Rows from block 6 of a small image embedding model, named by matrix and row number. Rows with one number belong to one neuron. Each number is 128 + 32 x the weight over its row's rms, rounded and kept within 0 to 255. All counts start at 0. Numbers have three digits each.
After each neuron's rows are labels from the 100 images, of 14848, where the neuron reaches its highest value: "responds to" is what is common among them; "place" is the part of the image that holds the peak. Only what is clearly more common there than usual is listed. The data: telescope images of galaxies (Galaxy Zoo DECaLS).
# fc1: MLP up (model.blocks.6.mlp.fc1.weight, 320x160), inputs 0-159
# fc2: MLP down (model.blocks.6.mlp.fc2.weight, 160x320, transposed), outputs 0-159

fc1.131:189124109120080127094084151128087130139165139091185137071113133109148163088157154133187084140056159103104127131106147073127067075177130129123076135152101068104164128176193120113121111147131145156142120074129116117168106125106063092179100152129124134157140132135149180066165111118089151127119103167147181144106183110116072176106125127148176109110091086111220130146104192116128122077149122104150125130182121166121103083128098161116073185126181096105129105140143088168117119099110144
fc2.131:084135164055152109126167127111081115100133077155066140129156136094139076068058145110102130143058090125093083090149195109107134126140144140120132059164185120120087121112149137144154096084167169129145096120113147147188176089124127129096202112130150131081157167153150104162120147179079139168112119103133091135199102115119102125153157126109072105119111136114127091094147131147148156156181132067142124173095112158104201123070138108170164104195119163155146087105148113121098121161161094
responds to: shape: featured or disk; edge-on disk: no; spiral arms: yes
place: bottom centre

fc1.249:090091132103102066153181136115161192152097111150093151121110144090157137107088140167133104086198173162185109153123109122105149101156131117128098171074154127123128127082129068152131099130088146166188149155084043160090109159107135169141140109200170105120197085182143156120064142149187155140092159166165087093129136121168145160127168130114126081157114085129138105143163166135146088144158126164150085112171141137165136170110199093116155126064136169143118165160150113144114140136125076
fc2.249:105189165185159097113138159107155096142152094166102111182136088179109143117069096129096150088102181094136161128081103137150149113100116121121131087166174062070139170164094121131134096077175092109080140142150171121088155111120111109154152117096145131169160086052156167128138140153191087063179110156171163149126202127078165119119121154164125126145211119142100127073168098157110155075127138145082164153103095143108146118164098112123128133115107069147180148117125113143092139076127119
responds to: spiral arms: yes
place: centre

fc1.204:157165155098155113174125138154099078134118122255086172121123077117126161126090100133069105115138096165078109148188147150158119142160133147035174150123114140116076197095119113117153141120099093146112118122129088090107148109154149171152130123130086124096122117163128217117164146120085129125157154140109176149137084118122122137140122123135105124068100138121124114075107126161063130130180148080067139133090140140162134158181170083154128172167157149093122132149111088174149205125169142
fc2.204:100158077153094107154117103123127110196059147146182175175125176108107145143134157129176140144145173105181115116162120129190204106087094164164122127152103174159144160113107165114116143128101135144131096116140118182142130140076174140118129146151102172159125136182107153106060207112183150200052064133122093112135154164104157153070157109084150163114123113085060132145156092107138132124141134115108098114165140151110134110205111104119158119149095096121175152159128159097058123143102116
responds to: edge-on disk: yes
place: centre

fc1.291:089144115146159152139173152128111141094169113129155172137157162142146101156156137112155185165095101123138163113138105136117186175078134109124087140140110183098146162085119111129110128115108126123157137177085102106148117183126161122135085111098130078152083131139077179161081178199084183105128122118114168088178058101118076100137090106109125118100162094102151137127106184085112140139170107106106128180120147092143123049168117187118043127213156171086177180070156125104115131120116134
fc2.291:162236141051111108144105085149161031138104156103133150152100127139124106137181130165112155127140133135152063091156120173134141104084152111061126141114141157095087113158121113132123138089122105107131095109157132124079110147098084086129172101134128136155135107127176145122096207133200091186111065183098080187138136151143165171121128104089156148104096096132156122113134071130100096100134125094158139122116155146111122172109128084084139135163130116089134149169070117179126132156209087
responds to: shape: featured or disk; spiral arms: yes; bulge size: small
place: centre

fc1.174:111179153114149118105215126133186125086119065159120132098081129073106119099165159140120141088092126125126142119177148156087092129179138123138113156174128141181153149085161174127130064188084137099096128181155129122152108146145172110140116123101166100138091074146142122128117172135153156157079095116156114104111114103116129144060085089150122146142141137118132087110103152161154148082136169066128150096209053149187100125106116109154141097089143147221182124156119135203111102080142151
fc2.174:088168072233136103138048132119158153123172141124173086177116176101156114147069121123177092137115142143123106156152086118104114069125058111119053119098149131118106123136130100093091154142176076169076079129108120080140045149136159144094098117164074098156124132130129092166074120147148118176107176141129194175108100123137147072127115153102077132124141104109102119103127124131148151126136125190131131047123161080128154146129134095160139145135065118124116112084131151086142177111101121
responds to: spiral arms: yes; bar: no
place: centre

fc1.223:165110127150138111134187114125140182080124042130133200176158079091105082128124080174186158133175121129092171064099102109134222081070189123136135162116066127160185089150091162182147112197152126105137092133162118088097114068129118140121102160118153133126133130113126117119186073118141130097106098164100123123073115157095104160084182133135166143105124147087108105147131149146113117125176154077095185133125094136143129124171096140114112130173117132130123160079110158113111151138165170
fc2.223:141150147123138146082106137128046170072156148111106134122128124189187159107179134164122197077130142182140149118105116120184070117133102134130101129148125182154183200088102124084156148139147160093156167085088078159033170131130145165160149130175162125129158142117136090089175137177133110091081086115179129155194163061125141133144107117098094109116167074089134141174119130137182150158172137117169114114142134166108107094107119187109148156108129136142172135094104153112087117140139091
responds to: shape: featured or disk; edge-on disk: no; spiral arms: yes
place: centre

fc1.201:161130145128141121113099125090120136139141150173117138116106096106124102124149081105147125164087171153161161168146134153137119199136138139147088122087109147148076181096119158185113135113124075163166196180141081163036112167193131136103115132076117128122155102089174124159163133120125096087140085090113096138139158175107184128124075170140199127096142114182135135052145057141137120178156137180128162125144130187124105152111109129113077167092079154120135110144216119122163057133136123
fc2.201:149117070136137173146122173116124119149117161136097137103133133165111112153059171099086190145105138139126143089142124159090172105130140128155109115076119129140065139119150150078152062097129152128053133149067117083108126125077165161161124104133106101140126208142149127134128131184126184159071130109132116111120107086175133093156105113098120141160136077057077135164069118075085130131130063126080145135136134146156171119187108055108165118162119139141202111115152190192146113128067115
responds to: roundness: round
place: centre

fc1.158:101116098124199068096162111106171101138114160096147161149149051114162162088098105153108165116137117130126141129188094099163082121141133141182051158134082142077205144115085098133115171147137161113152122145083145134123193116118074065118162182142129193122134197135105131122094119089118130145130140151087133148138136083200105125090121157141123116120067063112094139154204104106073177055133137140090151130123104131119123093095180110144106125102123145109165153125139135056152124142134137
fc2.158:081135163140056128081164126122106133152112117141095107091183077153109119153085173106128105067186189110043113157123125130157124165137132169120128145097047162074071178176197142142165129076091143119099106158130154134139139151132154112121136097110068138134162132135148152144093134157129140116114089057073086090099130092120162157129095184196097024176153123111157133128148108106123085122155104144161120115167106135110134154158132115120116128102163111064090113124164134086096113100143114
responds to: roundness: round
place: centre

fc1.189:068121151100120156142108143149150131137109103152152125076178165170121070165157121153103169097169114143128123105140044088130170108159126130134096166100049137114098123198199131073128124145103093193104146129115176158115090123164139160113110122167109088170100083122148122119134121176106095107129145122167075141095135156063156157108125139140154132143139147201159071140152132123105066115075113138157077117179187182078159120130182178157155125078084105114182091158114133113109132079133141
fc2.189:104144140119131149097163047180117135131146113132149158151112185081134107095158089147150112112182127090147127108143121108115135166103165083123155117093167127119188138088105185098156055153150182098109171124180099106130182100124124128189154142105106130152059102172124131152140203194130160184094122098151138147113092159135145129150152116112085068166157164109118164082167095117114089139152135111179118074082111127184099153180126139139085109071160155161118141081141200096124179146114101
responds to: shape: featured or disk; edge-on disk: no; spiral arms: yes
place: centre

fc1.149:109128054155072069132079105153195174150140160122092111130102105161057103189115067108119152113117107101102092055150144142099122123142105139071107090143152090148095153125153116100124076124166120124173181100130143149125103123030123156163120145133122105139142109172160119158106142126139126132073167126176131115061184105184092158070119123111088146153194156103133148121116177193131108131139116148090149150118119112114103169099114124125051160189157160149140076095128151142161112075129126
fc2.149:147168166162150082146135096139137133077145163089108149115137139169132117103155100148121128051197118164095208101120119163152137120127128129171181101109013079139170099130116166156137118108147127167104127098076168151089123146158046160141144137135152137078144131108117147151115117106115130053135107104088117105080168183122135080110165052123183127155176058127107158129101135101122152101130114064144109139118093099111145147086151114098157063099071114106126103139091119103152138161172139
responds to: edge-on disk: no; spiral arms: yes
place: centre

fc1.301:087102120146209128166158075141125136143118161099170092152096113098135197076179135095164160046104149135068119113147125144097124166147141135162103141143111090148083135086112077147125149106132122119130097230165141143170165071127173110133139169144099211111127145124122111111161118129148121171082104155108147137077178135197174154078121113126132148115101078119099166107134091090121120122106145149214118113154081202104165124088073146147110171100127134133143132109134113128094129171132077
fc2.301:129131137045145139073145132151153112189156132129133146078152182062133132189139100110144098120143133058146144151129086125104141114150124123146130085119096170201129160130146179145112098146176112126066132110099107100184116116109086118071104119150135095148178127081101158210106180100092149135079152085139157148121165139222108199134121130149132122115154106110076097138151162154111160152174116168137114143167122132111164115237147147072138150143157124161153112101121159105134144079148103
responds to: roundness: round
place: centre

fc1.40:151130151152119149127060176133106114136143134140116126100133131103086193175164181142155169183172120161170102097173100142184113142155133145091120154125058163133113103109099147102066110125099176119092128112131109126121109131142116144147113172153161130117136081099178154099149172156147115114175099071102129136105106142120160093135088145122190060063140126112139061123097143196091150117114136064152035100137128074110169071114123152128144089045071138129093160123101096116185125118082126
fc2.40:129101154122153152101132175094149124156088115102094185084039105136118196108053096057122150115118138141145134104137134093110187141120140180088111149156129094121190126150187145132152113131200132039122158090095072105045142081136100166171174169114133108091182094111144127149159101139163126119080144165082140165115142089144142082149118123121137101138148136164100073149141145106147123102131117148071159160139165160072103099107180159172120066106092139120119140149112143120085109128153142
responds to: shape: featured or disk; edge-on disk: no; spiral arms: yes
place: centre

fc1.74:176077197178121144150170091144161094153158117133122158061123109168147112147118139163140127106102072146098129111090127091174175209087104117128099104078126143184093144095124105147138119138191136119087102107156157125113107147157163172164144140156145156120133190160176111123108147134090157160138132210157082165107117109230176115153149109124156162143114095134129158146150068142136115162073091139089155119142141130144127120121087076179128155143095123094090098119096105067063173115115184
fc2.74:116093125132152144122132166073167091153162066151105097084094158122144145126124109155065144155160110099179171129112162138195136140179104162123109141107137194160115119142119131123133149100173065114134117111144113101140105147161145142161132156082121151182163062146168093095155128064112124137133162032109097140144117208107154115097125135117127175048135098118069171133156096161105144098153085172215128134120167104144077080152161140118110063131148124153150133131206139083122103147133147
responds to: roundness: round
place: bottom right; middle right

fc1.148:146092100120166116150163113156115129148164129079090164106143105153062161109099102148120170094088070159107116120111075125088135093139138128112103109094142127182117115053116125111218125141152177122173149140112158138123085176135090082138066089137065144155089101127100106109089163189144052115071111111137096165060165119118090151124104131061155130153105153172108108091160178140157088146089101120110109094092147108119113092056138162158073115180095099157128164158114121135107105168165112
fc2.148:064154142173075130118117135163080088106112189097132170140060123137073122201152141116182134106061117101172125157089142144064102105119116127057144102091120163108108159191125113132110168120157141179131065134167163082122101146137133098111153074082161127132106110129170213153140081086150057111199138092114083144123146113140142091159115095136110161100113125154143139084144137134100115121112096138146113155069168111114111172111121072140080129142075117115151141110127140106106100057107162
responds to: edge-on disk: no; spiral arms: yes; bulge size: small
place: centre

fc1.112:088099155154177150117162091139146161148156150098113137115100117161174138141134134164141085131151170187112113065140127121108157036139157176164191081138125116125133103070096109103061120125134089142104151160088155086133128119141156092109095107145162124123113104079140136118157184123158181128111114146144180161199053139152107151127134143137115131157191136060107137145129131209151121073180193148144161167149094129169055154130092134109151181134116089134131123172168146152133116193112174
fc2.112:178140095135102130137114136080105142071166141127128083141155070100091113139187093048128161145143132141082067076152141092172102155117123139165050127156104128119137095095106155118151077161169099034165114183130152113140111104146092107159162127119164115166118116113126123127108114040113106118098067128093142171107184123124121126155158160133136121114101156171132167158071147091168161153093057089133179142132094164079170127104206142153111118137145172091144101142141129074131080125130138
responds to: bar: no
place: centre

fc1.246:075152124100110130152152156128127111159129153050108137121116137150140166131162112134133107111153120167174112050150057069051091158127158092136103135054090146105166167078180159116145111140113102168172100136142070171082107121126123135149060074149148173145142096148140184155149154133080138161094116103137078109138195113142137131077129138097077105179102171103138146150124132198163133099129095116160135088187144077134104135163145080207127125119189135112145170120115138107142145100152163
fc2.246:151155165159177142132172112198176146120114172156156136144092154151154120140102129118141128126189075172121089149133136180136125133104082074089157143084137098111101113144124086163095133145183125082122193157134125105182103153117138110110109140183066097156139163079141140124123148177101108038163090131134101151187072171088097114155131126049166104130160086143159107121135138131080148139177112136115138119075119145182100123150107151078133166112110113176092056110120123106120146208083086
responds to: shape: featured or disk; spiral arms: yes; spiral winding: tight
place: centre; middle left

fc1.217:118080144125148125110158134124125165127091102172098129101227124146107123152129102158059114112184124172156070088115102129142142096150166129119120107103151091090151124106198124134098148093117113104098099169173057138137163088167066130160118158131137170153192159141162059151134119130111163154109121124122154115129147184198166153163083174137134111113141079150189163107176145126108178135095144118095036133129171189185141142155139112128125090118120119128102155092159141187070143103091109
fc2.217:070192116135129126119105177094125103158163061094167162151174071123176138132121127088174137074071107160132108075165080101147139158120151109136130111165055080154128115156108140146097117118155125155156091133099144139187139105172133163075163123085152137097080120105073081075172165110063125144137083150121127160127155114102169095133155090113169114137116082123074112176170100124127074106126065051088124104140078140077145138116092131059129158092123129138121124135125165096144166088162124
responds to: shape: featured or disk; edge-on disk: no; spiral arms: yes
place: centre

fc1.205:179110113127118119127131177187125140088083093145122099137136108134092156217142110147140193181107187102134175121129134161122154127117118117095085147161123161097136178134125100117109108083112128138158170161133136161118069173150179089175120151100153117183080121131078120155158153076130129127064113163081115113088121078150102174107166134107141092073130128122152165115109156083136176098165178111063163156122118106162164059161118110139174173192173112173102207090153125119149151118162109
fc2.205:132131097119063110168152107121136129139102182107195130193093156166133123131153114155141092143144125111151121200109137145147163209159178124097121088100130179094142122066058159133207075115150123140089186156136129122192123145103112169183081118125185136112152141147127155147105187138135136180126106091211144169138152123167099146161104127101124107100121139122111093105119079076097118115129146136099113200108171099090088173148117104102121123059113110148126085099166164153184104139111147
responds to: shape: featured or disk; edge-on disk: yes
place: centre

fc1.5:143160135115072086123132130194082161134147143179114124057096144077161176081135114174121167155113080174161121130104193148102181152150122060088113116105119117149115134135140077109078133103135082138099127110164142125114132150099131165175113122118095068161162094168156097140103114137122131111209125116136144107053146173162193145182144138083178158105100158160100164174101146178127162118095128160132151094183061132111087076118116135127161160156098161106105213130114136147150132111091141
fc2.5:174142093082073145069119097166119107118100140127085187088077073119077088130127155142129126101097139122144120128101098129095141097095150157103084154151190135158147164128180133159154137135079128123072146173119186093169182142091101133105174140096152119075135192165167091131105139124099106200146134160147138129146174192173147149136144087195101114109107104127125083104113119078158167079105095085125101172136150154091071143135133170149128127117104068167107095075174079142080143167142120
responds to: roundness: round
place: middle left; centre

fc1.311:186091215187081092067112140087140127171145183083072147120128136140077141134132090132111124075136069182118170122134151122142146151128129163115203134121105170139098124146085090097114092143158061120131118137121191095117156106122129127113104060147149091132127096117189134120081098162192180119166149132154127173180117135097132158165094140119115196128066136137133123106166129141161168184182171145136186131109101125146092099139109071140154113141096136135111151082159148156059118132148148
fc2.311:112100110116117182121163137047129100114160120123124107126090113093124149126110127078039145148123103139111141076099131182134157095155161112149111108166138127116123178094124104174094109150177153166087200082168169088152110162112122133094125180176112127156133072146129163144108138038088114143166065091134113080032180152134134188139138114113135127143107098174103139148112146192111096055164163093119135169119107157152074130126160102105129104078151120128113080140145148170125111117087098
responds to: roundness: round
place: bottom centre

fc1.288:128182184141119112138055142117126139149112134089139141145122101176117155153151187176151094143095137198171176108141088158182170063098149036140136120141135096131139127112124135150069106124073105131102169160139131133104136065162128105132101112153122206088121131104105121132149160152161141142156085123134157114109136176100147069174126118114102106164139137192175168102143169135102107068142124193113077200083091135089142116117142124150153112114146103126107143159080038182092088138128111
fc2.288:146122143082108149121090174156122130099058072181171093099114109120103172089122121146156111174063133098157110169170158042146119115142118147143138083125139169119091094127130135127120171143102169151109164186164123197150164090156136163160168150136104176145146160108135124074113154144059111088131110183141092125179134168143130119118136072140154150097142152122163119145152120080097156132092178105140109084154123151193157120081189098139190094112145155168152177134074057114131152140131183
responds to: shape: featured or disk; edge-on disk: no; spiral arms: yes
place: bottom centre

fc1.142:154099080074139127120068102140134145165117126123145133103129149139112104158082085154110159097130137144139121145172104124181128149137157099191100139151130095125164142147200153158155159129169185085081119171170101127204109151112134060181152124158161149131123055084124125087129119133155134167128134120156183163105151120152133127146071210194190127175095076046136130137109113144116091107103105095166134104128092142122095103127150091159145156183098122149114126113158106211169155103072085
fc2.142:127115120155138126184119112105084120122171108111050147114151078105120159140158131151106183139115148103124103109083120158142079101166153070100154125125170081138148083122085150096149128106110117113182145118137177084092123071162119170118111101142151116082089148084085111107098115079124108101180100056124121069112095205148106172072108101163126127138156161157122118168178046117071162174138182097091140168086139138190174130115123122142131113142183150148183202130139177138112120139114103
responds to: shape: featured or disk; edge-on disk: no; spiral arms: yes
place: bottom centre