config.toml
targets = ["bulge size"]
norm = "layernorm"
activation = "gelu"
mlp_ratio = 2
drop_path = 0.15
am_softmax_scale = 16
optimizer = "soap"
beta1 = 0.95
shampoo_beta = 0.99
precondition_frequency = 10
max_precond_dim = 1536
lr_schedule = "wsd"
Rows from block 9, named by matrix and row number. Rows with one number belong to one attention dimension. Each number is 128 + 24 x the weight over its row's rms, rounded and kept within 0 to 255. All counts start at 0. Numbers have three digits each. After the name is the row's rms in percent of the matrix's.
# q: attention query, key and value (stacked) (model.blocks.9.attn.qkv.weight, 960x320, the q third), inputs 160-319
# k: attention query, key and value (stacked) (model.blocks.9.attn.qkv.weight, 960x320, the k third), inputs 160-319
q.207 091:191170141090100089133135124102106155124101083158119133132131158098119155169135130115127157099130119147145093090149149153156118098116154123138141150146144097144080168107146107119096131123090139151107176105177136173144145134149136163186122098144123150164115079129104127177135162130130117131113086108123143116103097102147113140157116137075182108126125138166134114134148105102110112138129114129114124113081115107136127147115120141129114149133169110134141107122063121151110142179139094
k.207 097:130142107110130097158135102153121162154088133075109166151106081128152112107165153105097134120152141146134129153117175151135137133126131137154090108135168114109122143147109140097141112074116146086125106140122147100113114141118150081087146128118138104154094110128136170083126117134111167154112120134110124161132162110118120113125114083152107184149125106109116131127144130132109143162158144139131104061156159125141125120122119110146144096097148167115117153148121156126146116147132203
q.208 103:114138166138114122077143117121191130156110116092086127098109163128112146138157136137130161132141142121114088163143113131123106113113066095090132092105152093163151078125134154113150138145104165119128115173142107161140074103148121106129126103155146122109139119132157120119133149121079105163154134136155115122120115142164158139141117143180123083152139170166126106122126173173121125161138129129147155118134113152140086136154109132095118128133174097135126091142130094147103156087141105
k.208 107:140075141132149140149117106137106079107156110111126121100128131125146133179145085145137084117101139117139117121123095155095149142180137122121148103121107128128189102111105097149131158074119101133120131140084128169093111147120113130166088135136134161123130136112159113139166142112125103140114132143158156106116099110108120100160133152149163124125065156117113094181151147136126138144161128107129131120159085063117148112138165111088121130126136136157156134146118087069097096090119110
q.209 090:145140130107134107162135128134123133109126123115156116146165094088172093132110084135153118151138122154153131153116161115149141102141115172146095146097129102127172115095111114170120134183153113144128121183121136098109180130099115151181093084086138143149112127134163071159092123148124154137146113135136109137110117150104105115121118113162138111157140117134098117141173117074151141129161126109121168076109117104103140170132162143131121121115121176152164115104142118132138158110109080
k.209 101:166098114117141114187103143141143120137123141083140130117104102114129150157141148120182126141114158110101128185113121148114128111151113140119084127137109122110097127151118188091103097092151127080120099125120115086127145148128128151109137124130102145107095100145071107165119147139138166081151185131087105142137112117122138144167102133161141136140103124150125094096077122114112105188075120135157140150113141140131130162143153141115144140124157138136165125125176129099139147142103138
q.210 088:123137129148161114146128160144107102128166133123096142087143116153146157142094123134153149129140140171125145152156121117136091139129117125122114161114152142139134152091145136135148099153133134151119135125157112071099114102142114154169125113112166115114124089125121111119118081161160110134157167075134113116151134134098106126158099105093187152131112185121110135106168117166155113137122125093080111134140113159151128121128114182119111106085110127110125124124163179125149125122077122
k.210 099:097146163125123126102108134138101136149144138107099144133125091130123146117134149149151120128131155149170159089142126120131109144149111161087093096102145123102134124147096088085139170145125132121117123180160110177073118133117140126138158135146152145095116136107135126154115114124120125108122095119128135116123120072128107077169135113136112151114134143161131133134163181083140141113106149147122125125105169090111131121127087142144150077163152121141147161048123125103130153141143146
q.211 089:146159125123172142125126115088126129116146154111156115163126158146154098132120147140125048145112112114142084130130096156142140148141148103128123132187140110157140126154133159144151120109106147177110140130131108127148156089130105168155150143119118108136091153107133117158063147147107105095111138136106137113132133109123163120108160128136145135141117124123099113127127112149128132150125155104064159079132108137110136126126131182103159121137108141134179073075141131109108133148130095
k.211 103:111200137125112175135121104123106144130159137169128108124121158109133123133160114101096126102133124152138124128141176092128105098126143169111123116148159171088153127129104129144110085088121151115111100153139083142113104132136154076142114168100132113114089128160072080129129137115145141126152159082144184137105131164126098149168095135151117108145152155093140165119140168127135127108117108131096133107063108089152106136105135127086118117150123131131124126149127157115081112115139127
q.212 090:174124109141100155100104115157163128088164113163136141105129183093106106186127099142142120093128095131122136105084142123128173156097171155137191147132179115132151123113119129123139143139126154121175106077140143127103101094098148103166134145112133139139100138095187100119104080156123123125100134149075113162116099134115104100139118172100077116079145121103149122125125070153136111157120123151075120142120131130091166093155133092087149130092120104135141120133132102146170148137113050
k.212 108:100145140133118182109121144150116119108133144099137145139130140130150111137126099079124110121135119122125109099096124115158184170175090135126091104125127129114100131132155117104148103103131113138169096157131116120138142134158144154100118137112152153132161054136118135103062108108114148106110092124080130140142134144114124161145123160116111118095134126135108116127131123166146108113162126139111161132121140087145125161087136136099106141106129195141104175146082106101130116135165133
q.213 102:165140118115182118166133112139115116144149123103124127117125122130072107115137107135156158127154133138136091121134153126095127185117131165163167127123154153121132139160146113105189172113129166098096123126117130115104152151103082156137128132119130112171129122129085131105132112160131095139102123111156142157103113043120095156130101144140143141073146168108141101139122134121142149149155099088115094153111150126107161122127154113129115147137156166186159154118170154100104111163132157
k.213 111:142104115143114112128126147142136124121091149145127111153156116159127122165135099113120097119159127113086097137107160135122089141088104124159109107146151163141065112120170145115097105152136137111132104146168117152128169121144137062100125081150113101111135113134104134106080096087167116138138197142126090142096150158132141107129188115162140096133124114156130141111159117106114153132106174153182162100086109147088129118188117153131138141117120134105111145128122152123154119093110119
q.214 096:112104134206115135146132088094144087123132129106130113123087135120120132125147098134118115141127128096144161148128132103131162147129112100149083086138185105107087088109122140159146151162149093117157114123118143107092120108148135147148119127141145153133106104170164123100150097134115069118076143096118133135166131137099142097137063127149119169127143112141108162147152146085137146109128169119096173142101164139129139173172103123120152135146125140145113159144120139138115114079129095
k.214 106:115149150149092106136079130122134091084117175126134130124126134149162115124140115104129120124148115135120146107125078118152156127109124110116130104122120102130130128136141164145115081171155122111154145087130104144142116127128128140066122127142124132106107137148140064127093137122152168109129107138157129149158172105132166173118122146120140119107140136126112105168139096109142123135115079119089093156142110149082148102105152120154119161142096098134137117122140134121135114148154096
q.215 097:128166096106133108144081139124107115154137160131148115118152124158092101118119152143116124120128110094128085138134098095140150129125133142121137121138138136152149131131118141123169134113109115111144112156122109082104134161103119125169133139193134105096089105138127169154124103136125090134108107077145089124159107139112123094130134128139162140119137064096116120161099135117164086129133170126172119121143077138105131135151173125105140092149102096174133154115123151163142161136179145
k.215 101:121139163091115135126135124129143118160126112130138149158101097142106098131129133143140150145143172098134111135143147178131119126132091146109123134142162159136101066091143152118107104117123116128085112123107147130077136133134138126147155143096124107119131177061123112142141101128151132170122123089092150113106106135142145159173143117150145063152142110114115110173125145115101148082124102153130166090110125121085158131133111104146166165120102135116095135136150152149093131068105147
q.216 109:147162131120147119103112138120128150106106131093176106114120116115107104127145116121131093143121112145145138155151172149153126140100170100125129149144130099086158105137119176145141161100153172096163149100140127130087154126095089157120136122161134062145087090126122122122126116160128134108120137134097092123078092120125164095139113140099121126095120141120149165102138116168134138133097120089120169137161124112161128161112110186146157164122133120118159089113123124127145129170158148
k.216 116:101149101166130145199136133141134136147115067102116108091142106119132140128114107130085133102117139142122123155148141122157107118146114121129100121137193159177108139081116104184133102122161148139112112126087168122154093147103127171130130147143170144124169146088078128123142092101153098147123118136122145154168125134122118145110102120166116119131119155173127104119176143093135163101212106126176152106145095118132120123113078132138117134147120129103120146112109136149114159136116171
q.217 098:133157153136130135152143117143104148118083124121131127133085106141111101135151173072169111135149099151149150134162117166132121119128132124125100114143163102153136134118081167141141108123104190113146116141155088097130140132149172097106121148170157129119104163107137122143152109085116148117127181113141147113079146113152154075117135163156135113115137110161128123138119140126149145136134143139134098117127151140107145155116101114107148143118151092108150132111154092126170096129146133
k.217 111:100105177198115151124117128175127110138150121127131099140137142111126124116113136165118136151115138125157112126153120092154104172141087132116201175130139138176122140128113124087122155140174099152108133096129130124106143080133086128160152136087170099124124116137104109112121130148142149130117085107119103123149087117136164137166141126109114121136152199109147098108144148159107102092161149104142154110123118136125160127109138163113119156120122113152135158139120139134072180170187124
q.218 093:136144125169136136114155094142193120119104130151133133130145134172124119104101083080117134120124096157135139133100132122086090097103162111123139089135126117108112113137108134065152102138097144132134104092133128099157100157125105104123109142128149125119172167138132113136123099137099116120113126125152125089159138119141136104171101134170141101111162150115128151131128164122096122127150119150146122147135060180099188138101142087132128106157114172141162141126088108081142115133126104
k.218 106:147138106153129121140106121123121115128134152100109102146113125094162067152149134117111133154128154127142086131131138115140123144135096146152105135119161162146123182123200111125139116083144112145143100133129129141162122100134124136139140124149185140144151086141158148095140093075137161133113163141101098102084108152139153134157165164133134168100127138122104096109120117149173143141105095139070153091120146125132066142141108149132149091134116123134116152104114093131115141140093145
q.219 099:155111123159125129144130095096122127154135134128158126111082132161089159130133161141154092120156106093149138138133105084115147095098148124121088114144164162127123150104140137142098116114112137141123127145113083117111124161136121140125135105177150081168148113142117099131138111155123172138133096182139117135064105133180155119160154166133082124165117102122170131164105149134163132153129131117124128123131120120149105128116099110123113134117116126106150110095109128100139147079140110
k.219 106:130126107115115114096133107135156084119150112123094118128097134105144086154131149132113068102127170142114125134092125112123134220113120136176130135124113125179133107110090105103127150153145152131132153128089124147175128155195104098143134148103144084125164160148130156131125155103127117129116108161125143095115097116121138120160106108146110115156151149140167111104125129137114120106152114104139100073127132113153122134150157124132115118162119145125137100101127145136097120138096176
q.220 090:176065135168099092152152142103135141109153145114149090178138155130093103137113104146099146142107117139149110107165157148098150157113154114120092141104149138141136164162141127094141117123143128120127104178146126117125152123112122168152094123113097100129096130134126145106140084101157124113125123125124137108104149114090115154124124163151115106147137112128129126142139129132151134128127105177133169125153092127146162150148094134100182069130160097144162134139134140137169142111127193
k.220 101:128139153089087138133115155167101124165144089108136165140168109129094134150135090150120142100115143136107117151124119113151116135169171156162184122123125133101111185130120107120102188162087124157086123092112153077125104122117167109112137097117113154111128149125060126169097117133107124124158154137132125125130120155134138158132117173119150089125105134149086144122138130126091123123135106094197088172129175135102132129123099181159120154111133143130145106149141132151111123121125108
q.221 086:104143144117189145153123110113129130141081154102148135103133119108102112136107110151142139137163148139114134118146073171155146140145148106106152104097134099147094105165127096108137166159126117129154147117149122108145147112111148164148058121107130136128102128168144127137140128125117164105150084112095157146147142125184161120136134159097168152128119124139112141168118088146107114128104124106116112108123140128125142128125146127151112135106083163172139130121131122079152118114168123
k.221 094:111135091137123126098129155120131146164175147136137108152105093147112104121144134106159109110175146145124135152135159114110147070112104123125111140119149139128102170105144093138099126134151160163120112134151143153127100094092123153130174132150112129078167140108139129103117122124159137136158147141139117177092089119084145119106126133155107108108188112100125143138149124157133141133125090141158078117152165141152120140106130140113144161135118109106118133106134119108103120122095098
q.222 092:103154088130157127142112142093127139118115116156125146112166098139124096110112112105131144110134097145152113146142112113104146115150134073109141155121142147139161101095165120108169105133136109128124166165115109132133174126137146105113120100117073086124119162118139128127143088138110123147115170103131166126114132077140088131162157114160110099135110186159135072163129127147125108150093129118114072109114127118177126142141147126146153086115134146091168135156197112160106098116132128
k.222 098:138116091143077107124070126169125151118109131135158102114155137119106122154143074125149125109158131144150146119159163117125147130150122130110139113117176133121131161110099113133103151165145152087127077130133142156079131104131109132177137119079112146083120169155088103143122150127147165151157106103121124128116098167105105143108177121114112124151085129135146163111116116144136155105139182129152081145190123112146132124103171177107150113124153128150124136148177135147108127104110126
q.223 080:126143093136158147161091114132135141141132153136101169104159173143129121108164155120147087116140140143113140141147127139116131150132112147149109136166175157137149131141137134139125136148127128067116115159120077087120122125134125137113129139144141150133152121116109128100147143186095143147120107114126137121111130179159139124132131161131117133159165099133118093162055115167124129110116190158159113121125135120120123141140143112103141161103174107112168086089131151099144133098151129
k.223 088:105168163069112107130102152161128128155100185143098133169110122182110104134147105105132131148142148164110111150140158138170121177144118125144139136138175117156157133123141134116141102120105164103116060143104102132132160090110091124107165113115112117141138119107158174144126077141168159103143148152129112159160116119120114105130150132147118090118123121119123084146138133149084094067128070106136112161109109106147128115113075119085158125116132137139141168093157137159097122155121136
q.224 095:121092120134112149135156127148081157120144138129160148107137125119071197136144111093127089097134117127132162159136159119130107134108128142105130157158170123129173139080117118105117113122140105109090119082132079130107133160117159092176120135157155134132129137113148170102126145163125140145136117102145143143102109147141118100174149113133112113089121098112135132136111128110135117109147157108133123117156112141133130127141097079106137141159112141137155099148134110144128142138151110
k.224 104:151163147105135052132117139128140143099131112149130147148088131140151111134126135146095120171179137161130124118135115133160089123112112112142119123123175097146175120145107132137162084141112119192132136188138129121120153146144105147094094106070170094166091105128113093096132108117088116089088135157127105135123105127120111137153119126149111136112125159143105109126158127136181142067109126171102149122167151158147141104123122105155115116141170121110145087171117187159139117122120154
q.225 101:132158136101097157069149164091129118121131153131113105143147104122106164147095069122094054133144104156160156156127134142101151142109154154106145110177177107147129132138120128123146136089105126155106107142135126109105132143091138120107182115093125190124129145130141138124148146102129169092145189151147133101163120130136121114172131159125183124126134080128172147088121142164101150128182154145111143152132119126135119117125171157117101123142123090110156141170090163171106144142095095
k.225 103:158111155151097147130128086098130104084145125108136159100125134097113131133115136110113134122165113104145139106109154111130114085155148147105113164133157138121119100146142131164093102123116116098135146144129153151109119149142086162116069150145174126124090102132105090104147147108102113131138092135112142125176118122164107115137110122155097114188068139175134119103123071136129131114119130098069169138129098119097100086173184152115150095092170122074119110129132129120135110118150092
q.226 092:105138115124124067150137165143129101124151122080114150174118145125102121125121116119175200097069147136130116145132119132140118108135178110144087157107132134171134089125143112140078122126135157144133149124095164105116129125149112144146144106157133106106153140083167099144121123150136137127144129109131110105160111158129100089144087103169137149136121170166139123138196130136131163094125146170158125153084156159143115147110094100093148128099116162140155124114131167096118149087098097
k.226 106:098118124096133149078121146180095137142083110126113105070102129132111149090114127094116110126143140118100146134122163153122116085098106119124111139099166089133134108141124161125158102134094097144195142139116123119151105130113104164179191113132136151132094124138145130150140095143160101185102132114153137156099173118130164133156101103117113161113188140130101126104156137160108125121142110164135133129171122148151133112122119160152107135160141086174159108111098082146146115115123138